From a checkpoint of a small sound classifier.
Model: 11.2M parameters, log mel input, norm rmsnorm, activation gelu, patch size [4, 4], depths [5, 5, 5], widths [80, 160, 320].
Training: 7400 steps, batches of 128.
Data: trained on synthesized solo parts of chorales (CocoChorales), 39062 training examples, 24.2 epochs.
Rows from block 9 of a small sound classifier, named by matrix and row number. Rows with one number belong to one neuron. Each number is 128 + 32 x the weight over its row's rms, rounded and kept within 0 to 255. All counts start at 0. Numbers have three digits each.
After each neuron's rows are labels from the 100 clips, of 14976, where the neuron reaches its highest value: "responds to" is what is common among them. Only what is clearly more common there than usual is listed. The data: synthesized solo parts of chorales (CocoChorales).
# fc1: MLP up (model.blocks.9.mlp.fc1.weight, 960x160), inputs 0-79
# fc2: MLP down (model.blocks.9.mlp.fc2.weight, 160x960, transposed), outputs 0-79

fc1.561:178121135068140151173131073161131107141119145177152107152116125128139183107160183107138139088173103113091165102134139086180133153153115152114137110073196152124165068122106147175161139191133124170158117112074122168118098138065100154147131166
fc2.561:081146160182114137124158158086142139168150133062105117153078130150124097143128091100106086186116148135121106168160090151091131170119102112164124128145125099098133170143175099107091113059095179112089157128153136115143134114205130138131154149
responds to: note F5; note D#5

fc1.660:169132093134095118179075145105096134170098151115107143134071118141112141104174105097124081113099082135136134160098127165169173155081126171132120082167177112126109114150180057149084118131160084165107135102170092124154137207097106072132081139
fc2.660:133165124133117099096106090122109135121101123090070162138131121114129146145152171081141148114129137096092127097126150186123183122099117101074139087020113158152112104133131043074163088054128099087160100176099124108100145191198134172155142136
responds to: double bass; note A#3; note A3

fc1.262:101081134155188160090174109186123139104157116134156112123171133138134097142091150157159181143148116110106106112179119097060103128204149125121066150035108121139183099135084189095130155100107142117203121135116190138084120097204117171132175137
fc2.262:146150134139094089116132090104106128089133085111094186149140141091109128163184181036144144138170159098107136134131173188137157108121127110072143078072116151148098102112164081085185087078158088126154116156143143117088157194153167187184150182
responds to: double bass; note A#3; note G#3

fc1.731:123114082106098135132055110136105133156077148104128119061060123144126114062049143103180142105140141148145141128112105162139112125165106179106069122092145118067162101160182123140175144109119159162091137095113137116092125183114129106164116077
fc2.731:113149115155156122144132153082149145128131071164157128151216189132156146141133116150125125133086125111130082117095093128092156107111082168124138142194126123094076105143183103102165070058180119152117162144158091141132187136097151163135190158
responds to: cello; note A4

fc1.610:135129090154120120173140094150105179127132116124142186137142127065143083164157159146099115161100137090117147146105101125155128190083102137172107160106201067123158148151144108116059171164153174172120145122095102087125139134112136119032124138
fc2.610:112127082144164146138119087130143105161142121127151110123084088109116086148105074206063145102104146126105168121220064073130119103098104113182119134105140128143160186120146211185078146189083158142077127101154167084122138122137104150099037089
responds to: note D4

fc1.387:058184129133073092182113133126157121112061161071148164110112101139134189178157089099088125112154160088122078090180140108133130103181116118151141109086080072143171169117102136112168154133127137150204182177120146121171096152103161109115118103
fc2.387:086138146127143136157106130098142124128133088105138136134113085133128188189139103144124134089181095132127107121121117113147154074135065148177136161126090074112087107178100107072134162116140084172184129177104153100135109171081153093097125123
responds to: cello

fc1.557:129134138121156128054145112136159151058141138149112166155139107119136130163099088149123176159142137142139142109179110105063098073204126107126114131066093134136142108125077189110138166107134179108122151090088192141109114090198146119112168117
fc2.557:142153122134112138122133125125119167137124120151082129149116096129127125159203190091129160119161157075089154151150182224172186118113121117091142119057131173174101111140122067094125089079166122109172102161135151139145165146167145205118125161
responds to: double bass; note G#3; note A#3

fc1.236:122088105111138130149135132167114075150134162095129061128148111180160114125109119142068119114101139086127183052120110139076077118152098164147080086095192110164108074199158135063143173200130169137138181137156157128117122128203072115095162139
fc2.236:150146168143139154166099099121168171122151179160174170112124142054127107147142089113160133135170096121127081141124135137194150143093132091071161164185092121105198138073174124163135110092089135121160138101105079164150129153094175112137074193
responds to: note F5; note D#5; note G5

fc1.734:189109104050101136114097166079110050194052127156130077090126125127135155092157178127114113057102138113101142150185108172142163147206127139119150158127143132156166136141187078147137130114182092146076071115169150111122155141152174117132103133
fc2.734:056132169197151125143141141150117185141243178100096190171146150126107099160153088126122127204153140122130139145107107126151134132086149153109116121114113097158106148106074156139112146107093153093156137211073096170119098139124095145083154116
responds to: note D#5; note C#5; note A#3; note G#3

fc1.299:100177173153079116119126106165109079136134133127173134120119120142159161109130110153149064091121142118122078132157085127119120149233055125104185127156129127111097100093125198138058164177207169136142106079119145127174167133130122096154129086
fc2.299:085151128139149165102112140050134150054107055083123129150090106090099087137138118104136093166152112098166160136117088102148128105168144199178113172067184084105126128136098108193187149125133140181173137168151135139080141155110134167127115085
responds to: cello; note B3

fc1.665:083163142174148153116099210201133140156059088143118151113161142179090188123103140094116117150138141105171127151081126125151139112119117151104110126162196135173173099123172059122088116153105153097149150188135193186096136144141118156128129164
fc2.665:090144177154094049142149135106091201161091054103082150127107101128120137120124122081055105131145178060113121154118118147135098099094118097144141143129192121137130096185139064179088108118104100119180095115115115143137165116178129132095129070
responds to: horn

fc1.548:169136155186089126126090153105109108142184164088139153127106145101153099065124118113125108134112149122115159107152113137096089133090105087146063151125082091149183176199204106114110143138105163141115107085124116117159206114178142084097142114
fc2.548:036130124093147130148152068131126166123105112138070094122117107139097161171112150148168132135140085135167148138166120128197126145146168173109149124088171117135080139076046138169186134113153082118136148186096105146078072178062108134138140102
responds to: horn; tuba

fc1.554:162100105133123092134072179085120151079189144140158141128074052093140123159144168154134088159131170142099121061064145139135134128086171139119110060136117127119172126202129151117119111131155105174156077136090165106126148109102123093094120140
fc2.554:113071175162197132138207102124108172146108106094146095178124128143080113123138170181130114118108118171126187090154127118154145125107118112117116065117144111087103160136117125180137095163141131114103125066155079153071151168147129114139160131
responds to: horn; clarinet

fc1.621:106130144162137058114155097135119183121105147143183099180174147152133144187097168159137158159123110158122180100191136129120158131136115085114132086084219078106099146123105099120136124103129100118113242181141171109101182150144124143158164103
fc2.621:141140153110128183099111187076165120115151080102069132161078181085115130056108141090099122102106137078122061152119088080123102155105150131130168147136074185163124120152134156121136116139121085086139045060101146117173081133093138156149091137
responds to: tuba; note A#3

fc1.8:173136156138092091135185154132108129117123170111105093100151118157103076104119116121128170132097156171079112144117177051114098143144076118068158143161090138183077085145119150150087122165135078123114162090032089157172113125124190159129119182
fc2.8:112145166119124095178141164160101177102158155135081136137158119086107075107111134108149152102147168115101132099118192080108079143130121163123157125175092177142108106143107108123081117218112075159067132101059121123137125128126182133130120159
responds to: cello

fc1.319:125133118125123095148175110102137128180131146077087105136145132052120136117051094134122062078120106121109127109168149144168139101105164156100121053115131125126150111129091080112131122182121096116063118153129124158141118161129181171144134090
fc2.319:157153120094087165144150146171100085186123105110148116070144156070128183118112132116176123102082131104142083155129143151119147153119156168146107094156095102091138147100133119125096111142079158101137090157109161143142143147122164133097124061
responds to: note D#5; note F5; violin

fc1.724:141115146079100146095172091136152088071074184113100091151108148127121103080094126136077113146131165103109143107131149095098130112091058127116112143094123074083078197097153162157066089132125153101084131179106103111104121114141160149157144143
fc2.724:118173101149139130157106143072104160167136099078073145145153158110130150074163144083150152165137114116169130179108082121129167139152151120153122148077145121116183122105132084193191197075158171120128110107125146152169151163076156146162106164
responds to: note D#5; note C#5

fc1.133:123177166041165158102132156086145126123106146088142093165112127148148090083161080096178115144169189100132170157111233140097129126164148124120135154129106110139162115121159119137145109107105175149157050094112107140140090107116137144117116112
fc2.133:134084134130129130149104148144024147134122120159130123109169146119131116154100105107125132055136024159116150084131052129126149150133126108112112160160077128146155159152133071079157151091104045105125147113097106085152096150107137127158161131
responds to: cello; note A#3; note B3; note G#3

fc1.513:100100150097124165109155158144087113106146150156089150122143078160152130112127116191120103106102113120111130102099138150108102101116135127064101167088138047129073089114153120201137114177123152105133102100078075113115127141098144130163055140
fc2.513:097192123144134116149119129094154142105077100095182091132120147124115100117167145074135165135141085109126146149126062103084158155116104131168148066135166173157129184113090114100136146018137108225123146166194218167123082144112092101091114126
responds to: cello; note C4; note A#4

fc1.422:129124090143152139122158107105148131171073135107128107135104175157130154195113103180126136156086162098120129159149142129124137110129124164022137119086088152110139083158095182201144164117094135121142131163081140123110096151100132153119097156
fc2.422:103146156091172091145092186156126097054146107132102135080158139108136102074146112110129122101142101134109101140052124120142141162103168114179132188122178118130126144098098101098110066169139149100142129067138065169130168133180125117154155135
responds to: note D4; note D#4

fc1.655:158132093163131175150139162174124110159162083144093074168127153120129076092155140203190109105144142138137142107134110142110168107152123099149126163131123114140126160104155153112097110115098068122130128120129132145152138144117202143056108109
fc2.655:126124132176113122147139124129176068186150153139050125125124133103158121098136155192155118064106129103144120137146085179119112121133110087095143170132175134172139174098141177134091065104128071177122132143140103113109124156106136107082111095
responds to: note D#5; trumpet; note E5; note F5

fc1.710:063144124150182132111125194201152132118040076118077147144191159154119191119083089089124091144163146129139079171093163168137120132143110142151078145150165138128141101098177092127095100190164115115100126197131153138135135128091146171153122144
fc2.710:110137150133108040142160150188127169154066064134104158114151119138149102116104115098062090139081129083173115080102086136117103140086137100137134132187140120128137140138159067091079147137101072121182125127134122167130133118164125121150141083
responds to: horn; note G4; note G#4; note F#4

fc1.553:148076115103096184148095149157148168149157103182083129136118120038183060167160142106103109135145176166133073067143134146101119140133124119111120172130122094138100110148125128119131133131134109103135111112086137140201141138093076167131119180
fc2.553:128090076056100139131085110130166160141148098155085117137107140066210091142143127112055108150101132118084051096135142132100155131142097114100141171109127088153128080134145129061134122157104079099105119116084154121186149114115102166137182149
responds to: note C#5; note G#4

fc1.239:146151145142112157131171132144151087125125147120116137092125124178124096182087105140090112166107157126196098133105124161142139116062112092085141167149129132127045069139156171144135115147158151144099096166153137147154121124161145140119089158
fc2.239:146126196117097132142163091135155097125129154111123127145072104159111085171099132136074101199093147117142115156142094179143119134069110115092147125101107118123028106132112178117114126154128142136111068172144109133113098127174172195138086193
responds to: note C#5

fc1.350:108098129099107052110061172130096092108148076090136165063085154096134172121095159128124143140158128128104140101196161128102101106090127180107100132128143173103129088140106219183152117103171160171166109110114155098149138164086175194164124099
fc2.350:112130120132143083148149149093145121093090113134143145074235120185105111104112147073133080123109129144078064119084127097109159121117156158072100138182138116070167094131141129074166137107127117075134113128164087120118164161133123083156220086
responds to: tuba; note E3; note F#3

fc1.16:091119121080134144119148165189105140136139177137095097127147141166140059144180162127054090143132113170122176142109105070084111161140108150087110137127123143114071125057127101109075113152151170165163114072137102150088080106118177169144120116
fc2.16:112099138093133076121146148141129132153182138108094114121126120162107066166127158154103117125153147176108180132178161108069087092136146130082140156176154112176034169106089131111086139189175107155159110126144092139086168081158164149125131134
responds to: note C#5

fc1.496:130145135054189108083102081047105130093180140141182131126122161135163160080171129153134128136152071132118088179118135129123202131077152142117135207105120126076089186122163090147152118187092230124130085126105117164073100136129076144140178146
fc2.496:145097101129123131106133092108152137145136167119169148118055164103171138111209171165118202161178120179187102148111123150106160137148125156139142183124093159106081104179164130116096135167072141077116144084075176165109162139128165118128177152
responds to: note C#5; note A#4; note G#4; oboe

fc1.468:117176140097136164120057146117113134161188114171118185085141111155125134087086111133169081131157156105158084091089154140135105116087130155160095170117023147147110112180144121150117105133098188158195047067118102127167118138175106091152158130
fc2.468:075103104141119080192197094157118117100106146104121107136122131097134160173135077120075178114147095121095218144167110158133126092167143135107134084098190098101145145084107113121132159142148114124082181192160110129072156086072138137069108127
responds to: note D4; note E4; clarinet

fc1.759:104152112077106099116104120094157071105125078152164112126120122094116172145112142108132156123161087147139145090129166153169149154163109164099116071126106160141129139071121191141127097127104101133194114130131160102077113081134143191207171120
fc2.759:119155122158162170100129115139113150106102091100099134116162138121166175169150124168140096112127172129096079159089144166088113075058129129121150113066113088093065059131106066060171138125166113120119150123122082136080131146171093125126196097
responds to: tuba; note G#3; note A3; note G3

fc1.300:114090131125116116098197103169106090077135135120093121197108158174127172104133079186101123177156093176143132125193086171101143164151124117093178138169131228156118147072103153132119103114120082170123146144139150125142127112156096146156119138
fc2.300:111099140121110113135207097162116141132157134126122126193110173130108136108150129187094122153145095141134191091196067137106143147098190096065161108159076165120091164090105145134130084099122046169128104161131178111143111117160124176134157135
responds to: horn; note A#4; note C5; note B4

fc1.240:154189120112133118100098131088144182088184129103141185099112120082163076165111097125101085123127168105090098166127123119115123140059095166142041152147101155137112114216141114106142089101149133188100077123097153111143175124206114082134142120
fc2.240:086055123141109131187172071187079129185115155148106088154146173176077147111136133120122168137129074180153198100180158148159121155206118124149190132131171076101136130062088140132143172147100115083203154101164083172094080138085122165090083163
responds to: horn