Weights of a small sound classifier: widths [80, 160, 320], soap at rate 0.0016.
Rows from block 6, named by matrix and row number. Rows with one number belong to one attention dimension. Each number is 128 + 32 x the weight over its row's rms, rounded and kept within 0 to 255. All counts start at 0. Numbers have three digits each. After the name is the row's rms in percent of the matrix's.
# q: attention query (model.blocks.6.attn.q.weight, 160x160), inputs 0-53
# k: attention key (model.blocks.6.attn.k.weight, 160x160), inputs 0-53
q.1 112:129149053083133118140146095112149165120176144110059119109150111093116162057107181128154141134118100156099115120170162111095174101139186158139160131128127177171170
k.1 105:135135119200142102154086135143145156082077074139167111149116122122155109185149130094074110083133082117190124194084161144107146101108029099164133123138135118144141
q.2 112:140122079095159116158027151179088170200116156092097131134152147171132117208137119089161121169166128140107144122132147110110099125098149115209110124101054112161116
k.2 104:091138146128121104144159142152037109175072079113149153088090115133117127151104116089174141158075152146120111128161134123100106152140077095144128108112152162157088
q.3 108:111153093139089162130057144198131100135161172161097107168091112087152170142110155130133178118140111172079119130127189155092144127204104108141109094166068122111142
k.3 106:151081163123091174039129143096103169092075093163101135178102122141112124187117149146170101093153168126100131122111111162107168088086086101172143140166163126155129
q.4 086:134154087210161135139118079089071137142114191086146151115094083112141125160131099051117091119149103164130141138067171133166085111147130106112158140101140108134120
k.4 091:143176147118170141150142140101111140122137149096149176065154081047154073098125128126120085157103157134148133109094127063102057087125109141109190154119134119179142
q.5 091:179137129128193096100111105191113113133097129136179146130094082156097131110125148144135151120100164186126081144141136174107161123166186136155167100182106170083081
k.5 096:132132100107132086106150136132116155111137079132164108102128114152134166128138121120122126114130165188086142109057165098119178076112110139099093106094063145177105
q.6 096:168114170129124108127150125157180172101161123091128133070142119130175099184193140144145147072112155191154149147144142099095138165103131144196086118081116146099147
k.6 100:084138141134142193056124122143133167083123147140139178110069134157127074097122116108156139127115078071104106110094099186131134157164160129099124131051119122157169
q.7 098:112144123145181162176141093070152108084113154114089075083172106159125134125145155121107226113057098159119139177181108119147115142169120131158149103142121090169108
k.7 099:126159102148099060139124140095124142158127102120137132141127055144149113122180224180120112168132109168119101096124124110104155104097115123136091164202158109163108
q.8 118:172131101049126116135147151096184182092160085098157165168126062101075141119111107140153130160113143103081109116189087115206141105140129123088133138135122190163138
k.8 109:123173088154087138113086120131065139119170126120143134152159099100088221086118146124134143095105133141173149171103144123134130131116091135139167142147149118086139
q.9 109:155117115136118122193149082103115153080120083089128105073169092183118133189148162184091130138132145142136076169097071119194155078129134094187141125071086144099139
k.9 098:061165110140133197186133172121077084187111169201121152069136131115156137122130139135121108093134157115107079116122184135139109192145148057143161104106157144117138
q.10 106:110121063151169124111177135114140140062162121155132127080192203106166085110089117074077134137119091118099151139128158110129130135102139127194112114176149114163160
k.10 101:096109102146080135104139145138162153172155209125067072141124163148118120121117131129133129110079130154159173105095111156105121119090173150141169157098046132229133
q.11 104:110151145146111099167171138125155173126157073159111099144178131146130088062137108128168166142136120113183136146137139099136218135097060127173120172133148095174178
k.11 102:091125132199098111162145093130184154097145116110088112168146182121124093134148165087106109149149104114163125218130068151138140112175061188127113085123112102107135
q.12 097:137113162121120093142166124113125152124138120173128078110125187138118115172093168093127088124169077131138150116133191146035096140118088131115121125083163156130185
k.12 102:145108170165107128154136108101100093095135113073082100114140141155151122117172150108131097132093150178126184162107134088161149090181140188159181131136164166144170
q.13 097:156170092132127112131148114182104148116158095135115177177172106090091040102072045154140126123130077125141191179097191107095164123194106164157169132147076138195135
k.13 101:123097096199166134105152078123164149101139099115064151128136187119135179116127174070106127141144126142159164136095098120129091098028100137113128131160094117123080
q.14 096:152079087145149105109116071135133121074163152160149121112124143128166122147113128094107136148134118146110170169131139116105143108090143116122134112088085152145086
k.14 094:093121162085131123121083134140080127108100141176133152091139095174120147142109085117124098134111153163132142226101154173093143111146093145103129159135098173145126
q.15 105:182142124152101101161151136115125159048159081129095141062092226112103078099064110139116089122107120091150078117121142109071100125128149067042116121069132083121094
k.15 114:138119116130103113103156158142176135092171151124068088131166147127162131103142093095162092117190119158162111113124182129140134130157086145207145143122103134102173
q.16 108:086159081136152094114100064159160063145094134094143125111103116151127176121137100176127121138083169103148211080107125134136118149136088126111151133122130117132124
k.16 095:128079200061118161151130200103154138135132062119173151144106083143081078093114121192147115149093152081102138098179109107092119076114171099138103087065117182119106
q.17 113:092126165076104089143093119161109155174200084141107174208127143131161191155082119117115184115150128127115121168108134095087116089112112128058181130177084193163144
k.17 099:163134128115130124106063103128192119053082063097104122107099151105116127144100102112167075216145096165120118145146131137120120109099143131174160162095083108154105
q.18 102:129158140082089143119120109116122163142162169140130143138102101042117113146132135083119105103155085110160107162143104173128092134174086130161096122114157110131099
k.18 104:191106170135139111181089108130107125136075132113112131116150125139103124097105157126137071137123072150123117175135154152120155099087090212068146157098159107148155
q.19 107:134121137180189144105133124115107154149148154092148132139050107119132142148105195119114143126149115109112130137143102163176065203114164144069158124097128047096051
k.19 100:134174215105102125117154143106159147152135115097131142114132046167171140097144169110127149156117130178160085115108130100107143174137163098134127096080164122121144
q.20 107:126153125136075126100096119082145111174143104144175107146158070133135121160183139128138109102167178183109150099126192049117072188146084121127191157062114119112077
k.20 103:106147046162180145127123126059115083046163126150136128137128087098132196113116128089059115119130127146053042138198137130129104118153094111134107167096119106157119
q.21 104:125154110139098090075164107102139095115137140135122196154149164100135106134086133108147158169185137144102113130077145118125075119117159114158111145192111095136164
k.21 102:112095051197211123137076157164130129101142124184143060087118083119126136172101202087197159122122144140117111147178161156133172089118135121155172170119113088101112
q.22 103:133106127153161101151132117130159090114104125113121094068093143079201115090137115078066124092150145116143166114122170202151153139092139141178124132059138151128111
k.22 095:157115142143074093104117138168129117177171127148141137185164160146159154096093151131112103094183108112068093092077096070040107107157132187168137126160152153216081
q.23 090:144114146084158126116150140070157118120143096126086144148128113106145177132097125102122085160165116144154165121133113149083161127149091090197168137087085154090129
k.23 096:121129104184168074175090172113081130145113133148129098106158050079144165140157147100114100129140128174116190153172146072121116093082184173146110159121145159161149
q.24 115:063115154093167105155117111094103110126100100155135085111177199115192121136164097164110132109126116089121088163091147158160193130129161099150145061161148125115093
k.24 112:168143063112143130137100120163107128111124131121111123130076134125110113109146165180139170087072126117120141098088089133144125155152110078099149134149069200160107
q.25 097:121156104068173075133144136108137080105138169152119087114062101072114115095157142107121121146123115146091112162147234140100181113156131127081188097120090121111112
k.25 100:114109069150119117098103111121111164080111101053162145120132111172127158116139155135055101113148183146125085094066170135122182072133103060119120165155052133135119
q.26 107:134150153118092079186110092110122175134123161120142129105133122118126107163034143134129143119127102073146111099167136126123201086124114163134190130136100134134162
k.26 100:121139141113088116131083144162075141146143118116115105113168159135152146158139143122148084084104109144095160155166148148158103111164119145093193096213109084089142
q.27 107:151102163112111166114105147105039135140097129130092113171122158115140117117150151096156068163145178102147139136181116073087139144098136106124084107153133138161066
k.27 102:110107106103088192111155129145142196100132127076083164100139114146156118111152126144104197176106085124143148075087143112158159171163100170154111147122093114107139
q.28 101:136139099112172093130180086103068088085186100090129119103111113104091073124092114127106137166104149113149107179094174121086158148118108093062144124196152187104185
k.28 095:088090085141152134088111107114098157123065117105124119098109133151134155145147103190110165119138184107128174180122158144152147084109118132133124139114128132142122
q.29 108:096157105075142077176174118177146134130130128125126129164156066105068144092103148146100117092102074129075158098158110164143147128127112144123147159137069174067150
k.29 095:114103144071118128181110097082168173127100142151149152142092086133142100125108130094170089164100120123125084118079092132110090138086113098095134070099121076093113
q.30 095:169157092102107144132114068187151162145069151063137165144193130154127137077154102123094150084115159138134105169107064170155156118168135153200118148117130165105140
k.30 099:151103119136151138121111099140135174144109152158119156130077162074070104150141126142161129108124121101106201101113167115134082122109110170118140093069094108124170
q.31 103:118142150039202146145146154066127136159112116097182088116167088148128095163089181131143157121110110130096165104126061113129108116080125119073147102134172162173119
k.31 099:166178113101064137170150124140112097107090160151166161077128063158128139089148111094141140144104141158124089166116154112135058111147165131141203154124132156182109
q.32 096:101096104154147136107138180092103099062139130111107097117134105182144153093176082100095096142094094115152146111146057132178076102097118128108077099134101134198136
k.32 091:108125090148141115133194112138169121137196165096126150111130105118196169138142063135111128138101086143115094150113147134120080150167196091120150132109163184146151
q.33 096:178099081158114146173090162136126100145086096082152133153154160123110174183121136097136100152106183137139104091136152135147123128141157148185123172156187104131182
k.33 097:137065165115120107149164162147145112140104198093097074131150133099180095137131169129126144146137148122142096156097159150121134134165091110149189145104098176092125
q.34 097:149177172110048126188113120149154117126124134094134159087112115058125103063081156138124131132108124167058150130132148106164134137113124139156171133114121168172138
k.34 103:070131126136103184096165141076132118140097116142137137124151104098149095077160146140134105094119162153139080149155163115125117085178097096080123115122149111206128
q.35 092:131146134086173160138115089173122131077053174148150161186144106111117102109140132155144134156108113111111049137146141149094149147141121114102113147177107118108157
k.35 092:122138151142160139113120165138131122208128114117141173081186143139099105161126176132154123113147144173129149091112132175144121121124081178150095153127096062114075
q.36 103:110097185113160092070116120107123099124203150152141091051193094073195112141146163090143181139119163126121102126159133065114138125129132108091137110125142141124066
k.36 109:057098117131127098131109180098151095119139123055114102093112099127142104124118190109140099106114117110147193080125151114200120112092101129110089210124151199133142
q.37 100:101091103113131149093196142178111082149123166076138169136156150140138143154082140157129109132133118151166143063149101100078151101077155138115136116151107147157109
k.37 094:159111157130065097137116176065106137116133090130110095140115111083082118112091123065142161130101132143167152134135105137109117110156180035131175146098144172146163
q.38 091:165147107122107205208173128130117104111087145081202106186138149103087150127116089063119087143099116087107165082100157153147163077112128185106136152116143114115137
k.38 089:140162122116083130114146160183096099165143118095094151151168081149150135119188114073140179129045135125163125150091061123141121160135131122159148106074105107135139
q.39 110:112141184123127125060105089126160119104097138106158165130158170072101123112163239171098136187126147172100160167132111161120113183146145146138124075133095165108098
k.39 103:111125167122152085159180135099092113089162111124119153170150161033128099104132175158081157096146140151143108123086154135115166136118174089097145111147173121125139
q.40 100:098125105099129159192071095115109180081128114055085151100135113151185172115183101169113114123147117117107110100131150120118066159121130123168071125155128043137152
k.40 101:119128189187113156107132124181145089057146201094161113085138108130131189177126104150141139166089075107157115171130149075140108170050140114148055177187145130082111
q.41 110:124171089156146127189105159129176138094104190110117066150105195126077189127103176124129054104110140104155094113137189156123141116101153145120084123134116165104163
k.41 110:097112194163125065104116112074136120140160107099122152104122125147137066115153127104155159140142146133151103174092096144158174139134139149137137077120096181128125
q.42 095:120161155114094083166129116156125112094155135133147140100108143159095118091099091115157112079177081090139152169167172089165175158136087132137156096172071132126151
k.42 101:118140110178127115094141109083164136168176128140154118123152153100117066148114134072135152133105077128126140177156128114160104148189165166083152087128118068135162
q.43 107:129115157109179133107157161136135111177158144142099109162137132111120111175172150124163109062125034102116111090123110089115169133145132146116214129140106188186086
k.43 116:111127153082095125149163106134084117167140103079118093120101123162105095150129151137174153104115187129188176156072066102149146080172104102108105122143155106224110
q.44 104:129104125232157112108075161129182170114154149091142146114192167161107080123153170148138090154116083125154122117107126166148148152158181134102150077130136087124150
k.44 112:102112148087123111162145098151178099137150125149168192160115122159178135074141159114140127121129104115048104072098183089138127128159191166139108160130129090091070
q.45 088:088124130141110075140130183113099143138156121110083131162051078131101116133125179146145147141120117165140093164172112160112140151118165128163106124148115090157147
k.45 089:107144138108134150080138129026165180097118125119051153149141108165107181129138178154125081155153123149116110127108128146123127128153135119124166119077127166168149
q.46 100:127186094153108143149132178153175147126135131118130092165094205154145101167150099151157127145131207122143147109077083111115118152127120138096133157100151161123169
k.46 093:150129167101132116155126081165063156097116150116132196120142161122123134155130114131135127123136149030146115090104095119120160081148118123179063114168146199069115
q.47 102:089137137132098137128139158157123153120204146085156134128084101093176098160110126094120081107144120147115137116129178126068104137116130082114173171131133134134188
k.47 100:102140211148117118109101121106147144152192095132066112084106127125111163127154110111200068141140138078152171125159125120103112138101139173115131150210147196125084
q.48 089:161074141117197103094137152136088138126203115131074098163140083178106075169220093132195118140112140104172102135165110130154138041111102115105142128112079164165119
k.48 096:150105135107138120113131130091120140146193151082126151116098130149110182125071171155110156113196163161113176142084095184151147148147138113178131137133141160149139
q.49 090:179068120143066153127099117114131107102157125084104088099153147127099146087055132141120122113108114107151095069117207114126133160123083108091126149140137110140093
k.49 091:151122152106116137086109108179159115105074086171141141148125093190171123143152128069159085175117113117119141169105137109143124174109108107143167175109042082081074
q.50 098:121121102159159147032176155099098131145124138147154118158117129125182094041137196074112089161112104156154168135164101145122151085140121112116126091163102086116074
k.50 104:134106150194155158047147121074191093148160148088160177183125131106079113116174160154142170149166098132148072130099109117133133177111103065125107071110148122150186
q.51 094:133114151116093169099141122163112078148065119173168108121080102155140114108103138160078067120137124115132156078169157147150158142138122108137084071102088188141115
k.51 090:110151154101114160152162155076086175092130086113151082175149113126137053075107158147126112100145145160214074151139135128164174105165134106114172124105120146169129
q.52 092:103102149136131130208125178108149149084093205136133136146137092175098092143133122106148124126133168141161176110112109128146097102107111142107101203082111118147149
k.52 088:095085119099133133087053069147142136117132142142147131152136102150125113103141113154150154143151127200103095119122167206179113061171151109125118157093083138095070
q.53 103:115135116134114170139123090158104154138133139150075119135168100140096142091151070117162180149164135094109152151080113109159105075100103150166144097058140123133071
k.53 109:134152105133162203173104132191058101086098161151146134130096152183166095108124035141096178098113120163073166156106116161125140126094099143099089086109144135140136
q.54 094:149090115141136139148183084175161103154171106140178188096136139135112155098106151159165147067087071188132125115132150200128138140086097112157154132174116104128131
k.54 107:195174132159156138127124176085146079099105138131137155165069079098144128136161102077104115156116075087170130174133202167071130116109177131130156164078134139159136